Weights of a small class-conditioned image diffusion model.
Training: normuon at rate 0.0057, 7600 steps, batches of 256.
Data: trained on crops of objects in photos (Visual Genome), 61751 training examples, 31.5 epochs.
Rows from block 9, named by matrix and row number. Each number is 128 + 24 x the weight over its row's rms, rounded and kept within 0 to 255. All counts start at 0. After the name is the row's rms in percent of the matrix's.
# emb: conditioning projection (model.decb.0.1.emb.weight, 192x256), inputs 0-255
emb.58 090 [145  70 121 118 136 103 119 121 138 110 151 110 154  95 129 125 113 132 111 105 126  99 116 144 103 187 127 131 141 138  84 143 137 114 137 104  88 115 112 113 116 116 134 140 112 145 141 115 118 105 166 108 144 102 131 137 112 139  77 124 171 153 141 144 115 138 148 149 100  73 131 136 125 101 114 113 156 126 199 154 132 159 120 135 141 196 107 111 128 113 135 138 116 131 116 161 121 130 142 144 158 129  92 116 135 111  99  70 148 126 105 131 148 111 162 115 110  84 117 131 119 181 158 107 124 102 188 134 130  69 113 131 114 169 142 144 149 149 154 143 162 100 128 152 115 114 160 117 114 135 127 133 104 184 161 136 145 137  63  99 108 165 112 140 159 128 132 141  98 138 121 104 118 126 129 120 144 111  79 120 111 132 148 119 121 110 134 126 155 143 130  92 165 135 142 152 102  94 169 131 105 110  93 120  78 140 109 171  54 107 110 138 127 173 146 135  98 149  94 109 101 120 121 113  94 116  88 110 134 107 100 111 146 166 122 148 122 115 125  98 154 104 134 129  87 119 118 122 149 153 129 107 153 152  91 130]
emb.59 097 [132 128  82  86 141 117 102 103 136 120 155 155 141 105 116 140 139 155 104 131 125 119 107 111 148 143  96 169 142 128 156 126 161 151 127 115 128 134 148 135 153  95 126 110 111 126 109 152 146 136 158  94 122 129 132 149 134 137 113 151 154 172 156 103 153 175 139 142 106 148 129 137 143 139  93 110 152  77 127 128 123 145 179 122 107 128 119  94 129 122 157 146 159 157 152 125 139 134 108 127  82 115 121 142 146  58 108 141 161 139 103 132 121 139 155 117 117 126 131 117 151  78 127  98 102 152 112 141 114 119 145 115 152 111  59 146  87 110  62 132 101 174 149 119 157 169 132  81  99 156 172 141 147 119  95  74  84 142 117  75 168 170 136 129 128 109 123  98 116 138 146 103 110  92  69 149 117 109 163 107 155 132  85 131 161 152 128 134 128 112 119 136  91 112  96 114 165 115 154 109 121 133 133 120 173 120 117  95 135 141 110 114 164 147 142 143 156 154 115  97 124 132 125 122 113 127 105 142 138 128 114 102  90  91 123 134 141 148 148 142  80  83 129 154 143  99 139 127 116 147 104 105 151 179 135 153]
emb.60 119 [131 110 156 118 109 187 134 174 109 122 113 146 127 126  87  93 127 120 149 106 148 122 139 142 168 118 135 111 130 107 125 126  78 118 132 181  87 129 139 160 102  99 114 103 119 125 127  90 120 125  87 136 149  99 156 123 122 145 162  91 172 153 105 124 175 160 150 116 111 111 136 153 146  60 121 145 106 204 105 140 119 154  95 119 112 115  90 138 145 143 126 135 144  77 150 150 111  99  87 128 144 120 180  80 134 123 105 122 139  64 122 156 135 155 150 138 140 155 138 128  88 132 130 113 137 139 122 140 132 133 115 130 105  96 146 134 121 162 119 153  82 163 153  88 117 129 152 131 141 114 155  99 138 115 142 135  74 123 111 111 115 135 139 110 145 135 124 123 139 108  99 141 143 100 173 142 153 110 112 144 119 137 102 182 114 128 107 131 175 148 127 144 181 131 203 130  99 129 157 132 121 134 130 153  80 101 122 113 126 104 145 107 136 132 122 130  93  92 174 122 116 118 135 139  67 119 152 149 153 134 120 104 134 140 106 115 143 128 106 137 177 121 130 114 116 133 122 139 135 143  79 122 106 110 119 153]
emb.61 090 [111 132 117 162  96 115  86 109 111 102 127 129  95 147 143 122 132 141 183 158 139 172 150 148  96 144 127 110 142 129  87 127 111 112 107 140 104 161 141 142  87 154 160 147 144 129 128 103 107 110 151 145 113 110 121 139 126 130 121 126 150 162 116 138 124 167 126 124 127  98 103 140 150 112 114 119 101 160 186 145 132  58  98 117 126 125 160 129 115 114 116 102 103 161 134  56 123 106 143 124 152 114 128 134 130 138 127 123 148  56 135  97 133 112 126 147 140 127 129 108 112 136 153 115  89 102 137  95 106 115 118 130 109 110 138 151 176 136 150  97 132 132 119 157 148 127  92 136 146 141 119 157 103 129 142 134 127 118  91 150 144 138  90 174 112 143 122 141 141 157 122 115 117 128  62 105 158 148 146  97 165 168 135 102 114 134 117 142 126 141 143 161 101 169 133 171 110 104 124 162 109  22  87 118 117 122 118 107 167 115 110 143 147 108 124 131 177 187 112 131 154 104 129 126 113 122 171 103 101 134 156 127 159 133 116 163 122 104 106 135 130 126 141 124 120 100  97 132 168 142 104  93 140 139 137  84]
emb.62 097 [130  87 147 144 104  82 148 136 118 117 125 101 125 142 124 127 124 126 143 112 139 117 130 152 119  80 158 110 161 105 114 142 111  78 117 119  91 144 107 105 112 132 154 147 149  96 135 128 166 121 138 130 116  82 112 157 130 114 160 127 174 144 119 132 113 190 145 118 146 126 158 130 116  89 114 117  88 173 156 127 115 136 182 131 127  65 116 139 127 104 113 137 153 171 116 117 134 135 129 138  97 135 132 123 138 145 132 143 135 151 134 123 140 113 129 177 145 121 153 112  91 127 128 163  64 128 127 144  97  96 123 106 119 146 114 134 118 111 113 126 169 113 137 148  98 195 173 144 157 106 173 139 119 100 102 141 177 111 123  92 161 104 137 148 167 133 138 124  92 152 115 143 148 111 162 105 122 143 101 193 140  82 100 133 112 147 151 152 133 147 191 113 128 118 151 140 159 103 127 155 115 122 130  96 115 131 138 116 122 114 125 118 108 163 139 128 141 182 104 143 100 152  91  79 153 122  59 128 139 129 133  96 111 142 142 111 154 106 103 147 121 138 125 118 170 133 167 107 167 128 108 111 149 161 105 145]
emb.63 105 [107 160 163 111 127 112 123 100 124 162 119 125 127 156 156 113 132 123 144 130 118 165 114 151 133 182 131 152 128 121 123 116 140 115 121 148 103  97 144 148 141 108  99 146 139  78 157 151 108 136 118 134 106 109 107 194 137 140 149 176  77 131 128 144 116 150 133 151 134 134 104 153 156 123 131 131 112 121 147 131 146 136  75 127 116 153 150 107 117 126 114  95 109 115 116  95 145 106 141 114 107 104 101 119 137 135 100 123 142 115 105 151 127 135  76 136 123 186 148 113 103  99  82 151 144 129 106  92 130 174 104 129 175 133 116  96 111 117 133 119 126 162 139 130 126 141 133 103 135 149 142 124 140  95  74 127 174  84 113 114  84 103  56 120 116 148 137 114 141 106 127 139 147 152 117 110 118  89 122 133 138 167 114  98  93  70 131 138 122 161 159 122 133 128  85 158 123 101 171  86 116 135 139 124 107 121 131 143 109 132 100 127  66 147  96 115 157 142 108 145 180 138 132 168 107 114 162 129 154 135 108 122 172 150 131 111 160 175 131 108 124  80 143 159 102 189 160 129 179 127 124 139 134 124 102 103]
emb.64 112 [122 133 136 143 151 154  94 191 173 116 123 121 133 147  95 161 150 167  57 116 146  84 104  98  89 142 128 128  89 118 135  90 153 108 120  98 145 137  84 128 111 145 154 116 150 113 109 114 117  72 106 109 151 126 124 156 112 158  82 119 162 151 125 128 138 160 138  97 129 113 158 124 136 118  87 114 165  84 102 129 117 102 111 117 119 136 164 141 105 106 135 127 156 120 150 126 120 148 168 133 101 129 137 150 130 101 136 112 138 149 147 118 105 123 135  91  98 106 131 105 137 136 117 112 123  97 109 156 143 114 125 135 128 176 123  92  80 135 131 115 116 135 137 155 128 102 155 128 129 122 185 150 136 161 155 130 116 114  86 149 101 152 121 145 103 120 128 123 160 125 122  97 137 115 145 142 155 134 107 119 133 132 165 122 131 138 112 133 124 184 161 127  99  78 133  96 148 129  81 156 158 203 115  77 114 149 129  91 139 113 102 129 105 181 127 121 166 106 131 133 121 182 134 115 122 144 116 114 110 150 130  90 118 138 130 131  84 122 124 126 133 153 132 118 138  86  95 141 191 152 121 160 147 109 177 107]
emb.65 108 [118 152  96 124 134 111 165  88 140 110 137 121 110 134 124 138 120 152 142 126 131 119 144 147 154  98 110 137 118  89 123 137  94 112 121 164 110 139 110 117 127 151 125 111 130 175 133 123  42 133 158 124 130 100 105 141 158 171 120 139 127 120 171 137 138 138 109 129 131 162 156 100 122 100 123 137 112 124 128 122 121 168 115 104 132  63 176 147 131 156 107 114 104 152 111 124 136 110 138 134 165 115 103  91 122 167 115 144  99 148 129 106 108 152 124 117 140 119 115 119  75 134 115 132 169 154 153 103 160 152 103  79 140  96 141  78 167 133 137 123  94 109 141  95 127 116 119 136  83 116 124  84 148  87 121 115 160 144 120 122 129  87 108 164 148 130 153 114 103 151 120 136 136  93 156 102 138 149 158 116 178 101 110 157 149  80 128 136 164 136 132 171 160 146 137 102 148  93 111 113 149 124 150 159 150  56 103 159 124  99 156 130 145 180 154 136 162 134 116 164 146 103 147 150  82 132 135 112 121 134 134 111 123 132 113  96  88 149 116 167 167 126 125 127 137 159 154 117 121 113 166 160 178 115 147 117]
emb.66 088 [119 137 136 106 149 154  86  99 111 100 101 144 118 146 121 170 138 120 101 137 141 130 142 128  96 107  96 125  63 127 125 136 117 119 121 135 187 110 145 153 122 118  85 140 161 136 120  97 110 144 109 136 112 143 124 104 106 122 173 102 146 148 122 121  95 132 134 143 131 147  95 169 114 108  87 109 150 143  97 113 106 125 139 119 121 125 125 125 115  98 119 124 164 136 135  96 138 149 165 149  92 104  96 159 157 148 164 139 120  72 122 109 174 141 120 113  85 133 128 140 172 148  81 123 143 108 111 130 154 109 124 125 142 164 169  66 115 124 134  83 116 128 117 121 126 150 132 109 148  89 130  85 142 125 123 155 136 120 142 184 112 159 124 129 132 132 136 106 168 125 106  90 190 154 143 117 104 131 176 177 178 146 163 153 125 125 138 151 112  92 102 156 128 107  98 166 119 134 111 145 143 142 148 137 144 166 144 124 157 122  94 157 125 116 151 139 127 123 117 160  62 143 141  75 134 106 127 112 129 106 111 113 138 141 174 183  89 128 137 121 108 126 146 110 165 106 173 131 149 138 146 137  89 135 114 113]
emb.67 088 [132  83 168 156 153 144 107 155  83  67  86 133 144 131 128 137 142  94 108 152 127 127 152 176 129  84 143 115 130 128 133 137 109 123 118 140 143  72 121 133 113 145 147 154 133  97 128  94 182 119 107 115 117 164 141 141 111  99 110 105 127 120 119 130 114  72 136 140 173 159 171 104  91 104 127 129 117 160 102 114 151 142 119 129 106 130 134 173 118 109 135 120 135 132 108 106 106 173 129 135 147 111 148  84 127 179 106 118  95 144 158 129 106 158 107 123 148 157 109 138 132  94 148 117 172 164 131 116 113 136 119 132 132 117 104 183 124 150 126 153 119 118 134 154 117 130 165 122 116 129 176 137 139 145 128 127  73 149 138 119 138  95 111 117  99 111 127  72 105 152 136  83 120  97 118 157 140 112 110 118 143 122 122 126 109 139 139 133 128 110  90 147 107 108 116 131 120  99 167 165 177 107 136 158 167 126 142  90 134  74 173 143 133 167  85 102 152 109 111  82 163 160  89 144 144 165 147 123 109 145 165 137 104 128 132 121 144 113 139 108  85 108 132 113 129 164 147 142 159 170 128 113 119 118  81 127]
emb.68 079 [128  78 133 132 171 112 109 180 112 142 114 146 133 119  71 155 149 137 102 170 151 145 126 116 149 124 144 165 155  69 149 114 169 116 148 151 181 126 151  94 137 186 150  93 159  90 124 156 105 128 128 141 145 143 144 111 118  82  92 161 161  97 122 124 175 102 117 152 136 138 145 146 126 164 121 131 131  96 129 141 121 147 117 112 133  93 126 109  80 139 122 139 110  99 149  85 150 115 105 118 105 159 143 119 153 132 133 105 134 159 159 148 116 134 115 111 122 138 103 118 118 105 157 120 115 123 133 133 128  88 128 106  89 152 113 137 101 119 139 137 168 165 106 125 126 125 136 120 145  62  92 146 138 171 154 132 122 127 147 115 111 112 131 132 115 172 151 139  80  51 151 146 131 101 160 156 129 144 144 170 159 120  87 118 127 109 158 131 126 150 128 142  87 172 124 106 159 145 119 116  91 170 140 156 111 119 106 128 134 137 117 114 149 198 139 133 131 153 136  97 124 150 164 131 144 161 174 104 148 143 123 165 137  99 111 126 133 136 133 164 131 139 112 122 101 138 166 159 157 120 130 122 140 108 122 137]
emb.69 112 [129 122 151 138 109 117 122 124 100  98 156 143 107 153  99 115 153 119 147 131 127 135 170 142 169 102 116 118 148 100 160 143 117 153 127 143  85  99 127 179 141 134 100 133 134 149 130 152 143 150 137 137 138 134 130 111 131 124 133 127  85 109 151 143 165  98 115 123 150 164 148 159 114  76 153 130 123 137 139 115 128 205 135 130 140  77  95 117 121 127 143 108 108 128 131 134 115  91 114 152 183 120 147 114  97 143 118 124 102 118 161  94 142 129 139 101 161 134 114 148 122 121  59 126 148 176 136 103 130 137 131 101 121 121  74 112 105 118 140 106  89 104 153 125 141 115 112 128 146 104 149 101  91 146  99 120 160 160  77 147  97 108 153 160 155 122 140  68 117 115 120 109 147 110 113 103 137 119 166 137 120  99 120 158 118 122 118 139 113 145  79 137 103 159 119  87 109  73  72 117  96 177 135 133 124 150 124 146 141  93 120 133 132 136  80 127 150  98 131 156 165  79 132 120 123  98 107 123 153 126 148  87 123  88  92 112 145 135 130 118 151  84 142 129 151 153 143 107 127 111  95 178 123 100 145 178]
emb.70 101 [111 150 131 116 126  92 172  96  97 168 141 125 137 105 154 117 139 126 105 143  73 134 129 135 116 137 154  77 149 116 125 143 155 171 156 144 130 171 130 134 137 104 123 142  90 135 149 163 148 136 149  72  82 177 137 101 117 110 126 101 111 131 140 157 111 132 156 152 157 151 138 142 144 157 146  75 149  98  90 107 132 122 157 117  92 110 145 156 130  84 118 108 105 150 142 141 102 136 116 143 111  99 130 135 129 181 109  98 121 128 121 143 139 138 141 151 110 120 133 155 122  99  94 158 119 119 134 121 138 126 120 121 123 150 122 163 152 115 116 145 115  93 109 163 151 137 117 129 106 160 136 132 138  97 131 103 121 122  81 112  94  86 109 136 106 125 153 123  98 152 123 111 145  91 144 130 143 146 148  92 150 131 189  90 155 121  95 131 160 114 125 130 113 183 112 183  92  69 149 118 141 134 112 142 103 103 145  76 138 111 183 126 124 130 127 119 124 108 102  90 165 137 123 104 167 155 193  92  79 120  94  97 125  96 142 102 128 136 140 135 144 139 140 150 140 142 140 136 112 138 117  91 137  89 152  93]
emb.71 096 [133 108 131 171 126  96 151 140 114 190 124 131 104 121 165 135 126 112  98 113 133 118 121 133 117 137 147 133 100 124 158 169 133 112 124 129 119 110  81 133 101 125 129  88 136  96 132 128 167 130 112 118 124 154 133 158  74 168  91  98 112 122 135 129 130 113 157 120  97 164 129 112 100 122 166 109 172 136  93 168 138 150 175 119 146 159 163 145 123 117 139 142 136 111  97 173 159 124 148 150 135 162 141 127 155 131 146 164 110 132 154 169 102 128 149 137 142 164 139 135 138 140 131 120 116 129 129 104 152 115 131 129 137 162 145  50 145 113  90 129  81 122 138 136 133 144 126 152 144  87 157 180 129 144  99 113  71 101 105 110 109 132 137 106 146 110 113 110 148 138  92 120 131 129  91 112 116 135 147 108 141 167  86 141 131  79 110 133 155 155  91 101  82 103 128 139 109 160 130 173  81 135 123 128  99 158 150 134 121 153 136 109  97 139 134 135  93 143  96  77 150 125 128  67 160 139 132  91 133 149 134 162  94 111 114 137 111  90 134 129 115 150 170 126 128 105 134 120 133 160  76 124 175 112 145 157]
emb.72 104 [124 124 143 151 118 127 165  96 189 163 143 140 163 136 138 112 122  96 138 122 145 127 112 144 155 141 121 164  91 171 130  87 132 123 135 104 129 141 113  73 133 137 115 133  95 111 114 101  93  99 133 155 141 134 123 111 113 120 171 125 109 130 132 161 141 109  91 107 110 133 134 133 136 139 124 121  72 108  93 108 135  74 135 150  78 128 130  37 154 113 135 118 144 102  91 128 103 113  85 133 117 165 118 123 151 140 127  90  78 110 131 134  96 152  89 119 134  84 118 155 125 111 156 135 164 112 120 124 119 152 114 105 125 155 145 152 150 119 146 129 152 126 108 186 131 137 137 154 122 102 143  82 155 100 123 115 160 109 133 112 142 140 117 146 155 136 128 148 124 114 124 140 122 105 104 104 173 142 164 107 126 131 174 140 116 107 143 104 157 169  52 148 143 142 173 155 144 161 152 134 122 136 123 147 149 108 127 112 120 124 145 141 142 156 114 118 140 155 145 121 163 114  95 150 110 159 116  97 112 145 159 139 147 152 122 121 177 143 136 106 164 122  86  77  99 138 123 139 110 112 100 151 112  82 103  84]
emb.73 095 [143 150 139  76 138 117 124 138 131 122 145 107 146 131 168 117  98 150  90 129 154 114  99 138 140 129 156 137 157 142 115 134 139 141 136 148 181 158 135 141 151 128 126 141 159  93 136 105  86 117  87 180 121 126 137 120  97 128  78 131 131 114 126 112 170 140 108 125 113 159  76 122 156 118 113 134 123 138 161 131 126 135 112 104 147 133 135 126 135 111 140  97 170 168 142 173 119 141 121 137 170 137 117 138 135 121 110  74 126  95 148  74 128 151 114 114 155 117 110 114 126 132 165 155 153 122 157 160 146 125 120 128 156 174 134 191 143 108 124 125 140 190 126 141 148 149 115 132 122  94 103 155 112 101 116 121 145 116 111 175 140 151 143 164 113 144 120  87 143  81 138  99 132 115 165 127 126 171 101 103 119 131 148 134 147  79 134 109 141 170 157 124 140 166 112 108 155  79  97 124 183 141 134 129 128 189 145 103 123 116 117 163 128  85  71 121 109 133  89  98 135 166 124 116 149 174 105  82 106 151 115  98 164  92 123 132  95 147 130 133 149 132 141 165 136 143 110 142 125 111 128  96 120 131 162 139]
emb.74 101 [109 116 154 138 140 121 130 126  76 122 150 129 122 150 137 115 105 130 151 132 135 105 140 161 111 139 169 131  94 141 120 128 136 143 126 130 128 118 152 201 105 127 123 124 134 142 142 161 161 142 191 117 143 156 138 140 122 172 163 157  93 114 125 111 114 153 150 173 141 161 116 108 109 123 119 112 127 147 133 132 121  80  92 102 115 139 134 153 119 107 114 141  75 115 136 101 100 158 102 141 153  68 143  89 141  99 118  88 127 169 108 135 119 158 121 137 132 139 138 132 162  80 146 144 101 117  97  98 125 147 146 106 145 111 171 191 139 139 155  80 140 121 124 149 123 115 139 113  98 208 131 117 138 109 124 115 103 134  98 135 136 106 141 123 149 102 143 126 107 144 115  97 129  95 159 118 143  86 138 122 126 143 148 145 139  80 111 135 196 112 145 124 149 175 160 163 129 149 128 134 117 154 144 134 127 108 134 167 125 153 133 132 143 182 132 113  95 150 116 115 123 106 168 125 168 130 119 123 139 127  97 147 149  83  91  99  98 140 132 130 105 131  96  95 139 144 126 139 104 115 110  93  59 177 127 147]
emb.75 109 [130 187 119 109 119 134 160 176  94 141 138 124 123 122 120 144 116 100 131 127 169  95 135 151 114 120 114 128 108 150 135  91 121 124 135 120 118 124 151 117 123 161 164 118 140 150 126 129 144 130 116 145 118 137 108 125 156 180  64 106 151 144 124 122 108 161 151 139 114 137 136 131 125 105 157 152 129 120 135 126 137  88 107 143 136 104 154 211 145 143 113 124 124 130 145  53 115 149  99 137 105 128 158 160 128 115 125 132  99 119 139 115 140 120 108 173 138 182 150 154  91 144 175 159 194 144 107 112 114 109 126 175 156 122 136 125 108 140 121 132 152 113 127 103 123 148 115 138 142 148 143 143  90 163 141 129 159 126 111 131 131 155 156 144 142 152 148 113 146 146 143 137 119  88 119 154 157 125 105 120 123 112 113 156  96 101 132 125 151 133 155 182 151 122 125  67  96 105 111 157 116 134 143 106 150  94 135 101 118 130 136 125 120 179 155 111  96 101 164 115 162 156 168 128  37 123 118 131  94 118 124 115 135 156 135 132  99 127 141 116 155 169  90 136  98 120 163 124 128 137 160  74 150 103  86 122]
emb.76 091 [117 143 127 113 137 124 149 110 162 105 144 132 141 162 134 137 136 147  91 129 132 140 135 109  96  82 180 126 105 123 115 110 174 108 143 160 144  86 117  86 147 139 141  93 137 117 131 146 134 136 159 132 137 163  93 116 146 112 152 144 110 165 123 121 124 145 145 114 134  74 134 134 146 158  95 144 148  80  93 107 113 120 165 151 181 125 104 147 135 136 145 134 146 118 117 205 169 101 152 122 122  97 105 138 138 138 124 192 120  94 136 115 149 118 102 146 111 166 100 125 167 132 134 144 114 107 112 126 124 164 122 122 172 176 172 111 155 138 124 122 111 104 121  89 135 169 146 112 112  48 147 132 122 145 139  93 161 119 125  98 158 114 100 102 127  87 132 144 157 117 134 158 131 127  69 147  88 124 169 108 109 144 150 113 149 156 159 131 115 107 153 145 130 130 106 176 150 133 153 176 153 158  98  90 124 122 114 106 167 158  95 114 140 138  72  88 159 158 125 116 152 176 123 136 120 118 131 149 136 125 101 108 110 127 152 137 127 135 129 116 135 123 134 115 126 136 118 154 128 133 155 128 125 154  87 159]
emb.77 102 [122 141 167 127 147 162 142 123  63 158 143 141 161 172  69 142 120 122 127 154 170 142 112 135  87 150 131  78 140 129 124 110 122 144 129 117 138 115 138 124 108 162 148 170 158 171 138 142 150 178 169 100 167 118 120 130 124 132 113 113 145 153 140 137 137 127  84 121  64 151 134 141 128 119 144  97 100 137 138 108 135 164 164 124 100 134 151  79 164 111 119 140 145 107 121 109 153 142 144 144 192 162 180 128 141 150 144 111  96 119 110 131 136 132 144 196 109 143 133 127 149 144 110 139 132 136 126 120 104 168 128 172 161  85  88  96 157 130 137 155 157 149 154 116 122 184 149 175 137 126 141 149 125 119 118 102 157 104  97 131 115 148  88 139 122 101 150 120 144 123 120 128 123 131  84 137 133 135 162 131 148 140 139 175 124 173  91 105 101 148  95 152  96 117 115  97 147 145 124 105 172  94 137 121 111 141 164 180 116 118 136 114 132  92 101 119 163  94 117 114 130 110 154 130 122 136 115 101 114 133 131 145 140 136  94 114 137 157 130  73 128 160 120 126 128 135 123 154 153 102 147 129 111 147 105 112]
emb.78 096 [143 105 164 152 131  88 134  94 129  92 126 120 117 155  48 149 134  95 127 147 141 141 125  91 145 124  99 125  81 123 125 114 148 126 119 136 154 112 112 166  98 150 142 136 164 122 119 137 115 108 109 146 139  96 100 139 111  89  97  89 143 127 113 130 143 156 118 104 116 135 117 130 157 137 137 120  95 199 142 118 129 149 120 110 125 105 156 126 146 125 119 136  92 138 152 124 175 133 139 128 147 101 135  50 150 127 153 125 114  72 122 119 154 138  85 169 134 163 112 160 172 149  98 116 136 123 161 133  93 126 141 131  81 138 170 125 133 144  78  95 121 117 113 153 138 119 135 156 128  86 141 123 122 120 119  80  82 132 141 173 152 131 100 118 131  97 158 144 112 128  98 144 112 181 141 154 144  91 125 131 154  94 130 159 104 142 138 128 132  94 119 153  74 126 129 145 117 138 142 116  93 128 178 112 134 149 153 103 153 144 122 141 124  71 190 141 162 138 102 171  87 112 117 132 148 129 151 128 131 122 145 118 135 112 138 137  93 124 126 148  94 143 103 114 126 132 153 137 179 120 155 138 116 148 157  98]
emb.79 096 [135  78 139 132 143 144 166  81 175 138 118 120  83 127 112 126 126 123 136 133 128 120 165 118 139 157 172 116 222 132 139 114 118 142 132  87 125 144 159 145 152 117 118 130 125 136 142 112 118 163 155 138 192 101 152 158 122 121  90 129 155  86 123 157 142 128  96 109 143  67  99 125 115 118 145 146 135 106 156 134 155  73  99 105  97 184 136 138 172 129 134 138 100 131 121  96 133 107 149 120 163 126 142 125 147 143 111 150 152 132 117 122 161  84 124 158 145 136 132 117 100 117 115 120 114  86 153 133 128 124 115 121 171  90 125  87 110 116 131 142 108 107 154 118 135 136 152 133 158 189 144 121 105 128 137 140 123 157 121 119  92 147 134 127  83 126  94 142 121 120 143 124 160 132 161 132 106 115 117 138 106 111 121 127 127 117 142 118 149 113 124 134 165 132 152 135  89 190 171 130  85 156 112 119 124  90 141 182 156 135  82 108 133  87 138 137 103 137 132 124 109 147 132 109 158 133 145 129 153 110 149  73 125 138 167 122 160 113 150 143  99 136 141  80 140 100 150 114 160 135 173 134 140 144  97 158]
emb.80 144 [144  60 141 144 115 173 138 131 163 110 118 112 101 138 114 153 131 129  90 147 143  89  97 160  77 173 134 137 101 122 146  90 148  91 119 125 161  97 136  79 131 115 161 141 130  96 140 145 168  78 121 137 140 100 139 149 159 144 128 106 154  93 117 152  91 197 129 112 129 146 129 123 125 135 126 129 133 161 131 155 142  78 123 163 116 125 113 145 146 126 115 124 132 128 153 160 114 141 141 144 124 101 138 161 139 126 146 121  96 104 126 146 113 153 139 131 105  93 133 112 108 165 170 144 144 137 116 136 130 189 146 143 124 149 119 149 115 156 153 153 141 139 119 176 107  93 154 171  96 100 132 135 136 140 118 111 109 104 166 112 152 135 133 140 119 122 123 172 152 141 110 110 150 129 119 131 161 133 160 114  95 144 137 111 129 177 147 146 129  96 121 128 121 118 167 102 103 162 134 190 114 103 149 122 127  67 137 153 124 124 165 106 136 144 138 118 134 111 134  41 132 161 152 151 122 131 128 109 106 165  87 105 114 126 146 111  87  89 121 150 112 145 155 118 115 115  64 129 152 132 154 127 165 138 114 124]
emb.81 106 [125 110 109  89 150  96 113 134 144 149 154 154 135 165  92 127 111 121 127 118 142 121 152 133 115 120 117 105 136 135  94 163 111 170 132 150 104  73 127 110 147 155 193 190 120 103 113 124 210 135  93 126 128 107 141 125 129  85  80 141 165 119 124 124 164 158 113 145 103  95 121 133 138 136 115 121 151 163 171 170 122 157 123 149 145  91 160 131 149 112 103 114 117 116 130 107 127 169 156 109 134 113 119 124 115 110 137 115 120 134 121 158 133 148  64 144 156 172 136 111 134 125 149 185 135 154 158 123 150 125 149 132 149 135 115 110 130  72 187 133 122 141 137  72 156 154 155 128 152 133 131 155 139 111 151 118 117  92  96 145 120 136 100 116 112 132 120 148 132 115 110 129 132  98 170 131 130 148 171 111 104 128 120 122 124 155 111 133 150 169 171 135 165 122 118  81 123  92 100  83 151 111 110 110 170 154 169  96 124 132 135 140 113  90 143 113 155 111 138 124 113 158 101 120  95 125 123  97 150 145 142 102 149 118 115 144 148 112 128  89 136  96 128 174 115 161 110 145 133 130  92 141 138 105 162  95]
emb.82 097 [124 153 114 118 124 104 131 144 127 169 131 145 147 121 139 134 122 124 116 118 152 119 155 123 145 114 101 157 111  99 156 131 132  85 111  81  88 139 131 137 145 123 114 146 122 135 105  95  94 109 160 134 113 135 160 106 147 106 165 146 119 144 123  87 158  86 143 158 107 110 105 115 134 144 192 137 121 148 130 131 113  72 145 113 135 154  88 137 132 121 102 110 132 139 141 161 130 102 158 112 110 144 116 144 125 121 101 101 108  84 120 144 133 131 109 137 107 150 128 151 122  66 166 161 137 113 102 124 159 109 126 150 136 119 125 163 176 129 123 136 165 107 139 181 142 115 164 128 161  99 117 121 130 101 150 136 149 152 176 117 119 122 116 119 153 135 111  95 110 125 186 157 124 118 126 146 132 188 211 152 112 120 153 138 110  96 133 134 123 109 169 129 143 139 120 130 131  73 163  87 113 136 137 142 151 133 148 111  77 146 145 155 134 113 122 121 142 124 129 101 147 106 148 113 155 134 163 128 131 136 108 137 146 158 119 151  96 116 131 117 176 117  49 183 104 142 120 106  48 107 125 169 116 127 119 138]
emb.83 089 [109 188 136 123 131 151 104 208 154 146 139 142 124 140 183  96 117 145 161 111  99 139 132 121 106 145 154  75  86 151 123 100  99 100 114 198 137 138 144 150 148 141 106 118 124 155 160 123 129 147 130 126  91 116 124 125 142 159  90 155 132 105 129 152 144 136 103 148 123 158 120 132 142 115 104 136 134 172 121 142 142 119 131 142 111 122  98 170 137 127 120 104 106 124 117 117 102 111 111 114 117 153 136 145 126 128 141 125 144 151 122 119 129 136 154 159 187 101 118  91 117 136 119 144 157 136 132 146 135 148 128 162 150 147 142 107  92 111 143 188  94 171 162 130 107 110  98 111 161  96 111 139 142 146 167 106 106  98 127 110 130 172 127 150 123 134 130 102 146 102 129 152 130 141 108 132 144 121  57 159 124  97 160 146 122 130 137 110 132 158  93 140  95  89 119 140  96  78  75 102 149  55 116 152 153 165 128 148 124 144 104 131 110 117 138 101 132 113  93 125  98 155 140 133 121 113 158 108 146 113 154  73 153 119 128 105 109 153 127  92 156 156 113 145 121 154 162 115 185 126 119 136 107 118 117 144]
emb.84 080 [115 137 140 144 112 103  94  80 105 135 103 102 164 118  94 138 150 136 126  97 125 117 137 149  92 168 128 179 126 168 129 164 150 125 138 114 140 161  92 117 106 156  91 136 122  88 145 113 145 135 112 112 111 114 129 144 104 107  96 140  97 122 152 121  62 151 158 100  79 117 133 108 125 163 149 125 141 137 139 147 152 138 123 103 123 116 137 128 115 157 119 125 145 118 158  92 105 130 114 118 106 113 121 130 158 155 120 137 148 146 138 100 114 147 135 111 120 105 117 149 118 139 134  80  94 131 146 168 145 142 160 116 131 118 113 158  99 165 129 149 141  86 157 164 122 147 108 153 171 152 117 103 182 129 112 154 133 117 129 165 165 149 137 143 125 139 144 120  63 126 109 119 113 115 152 135 156 150 111 139 118 150 106 126 131 114 108 135 166 191  93 143 109 112 177 165 122  95 121 127  89 120 141 179  60 149 131  92 160 111 159 140 106 125 155 110 121 150 125 112 137 182 136  73  83 106  85 117 135 120  69  91 140 125 141 125 103 114 126 135  70 119 105  97 129  89 120 127 145 127 129 120 121 112 139 145]
emb.85 099 [133 138 105 129 127  96 122 135 190 135 130 118 134 117 198 116 142 166 135 139 151 104  98 124 119 114  97 166  70 115 120 105 124  85 124 137 105 115  99 142 128 115 144 121 141 146 134 109  68 143  84 175 156 110 148 107 154 131 151 153 158 138 124 118  89 148 120  95 131  83 152 131 127 136 133 108 158 110 137 165 173 110  96 134 148  90 118 149 110 101 117 146 139 183 151 100 131 159 172 121 159 127  82 135 140 131 143 141 128 126 108 157 136 151 105  76 122 116 101 175 153 165 144  99 156 126 135 111 141 159 112 121  94 138  81 125 125 150 126 134  96 145 111 137 110 161  88  93 107 116 138 125 110 140  89 172 107 123 135 130 166 114 141 140 111 100 100 114 157 142 159 121 151 121 167 133 150 145 135 143 152 113 151 123 120 144 132 141 146 136  72 146 204 136  96 156 161 146 108 146 129 127 129 137 122 137 137 162 143 151 120 155 109 113  87 151 123 146 106 132 142 147 138 137 187 134 124  85 142 132 123 129 134  99 125 157 112  94 138 169 158 125 106  86 122 126 139 122 135 145 129 191 149 143 121 110]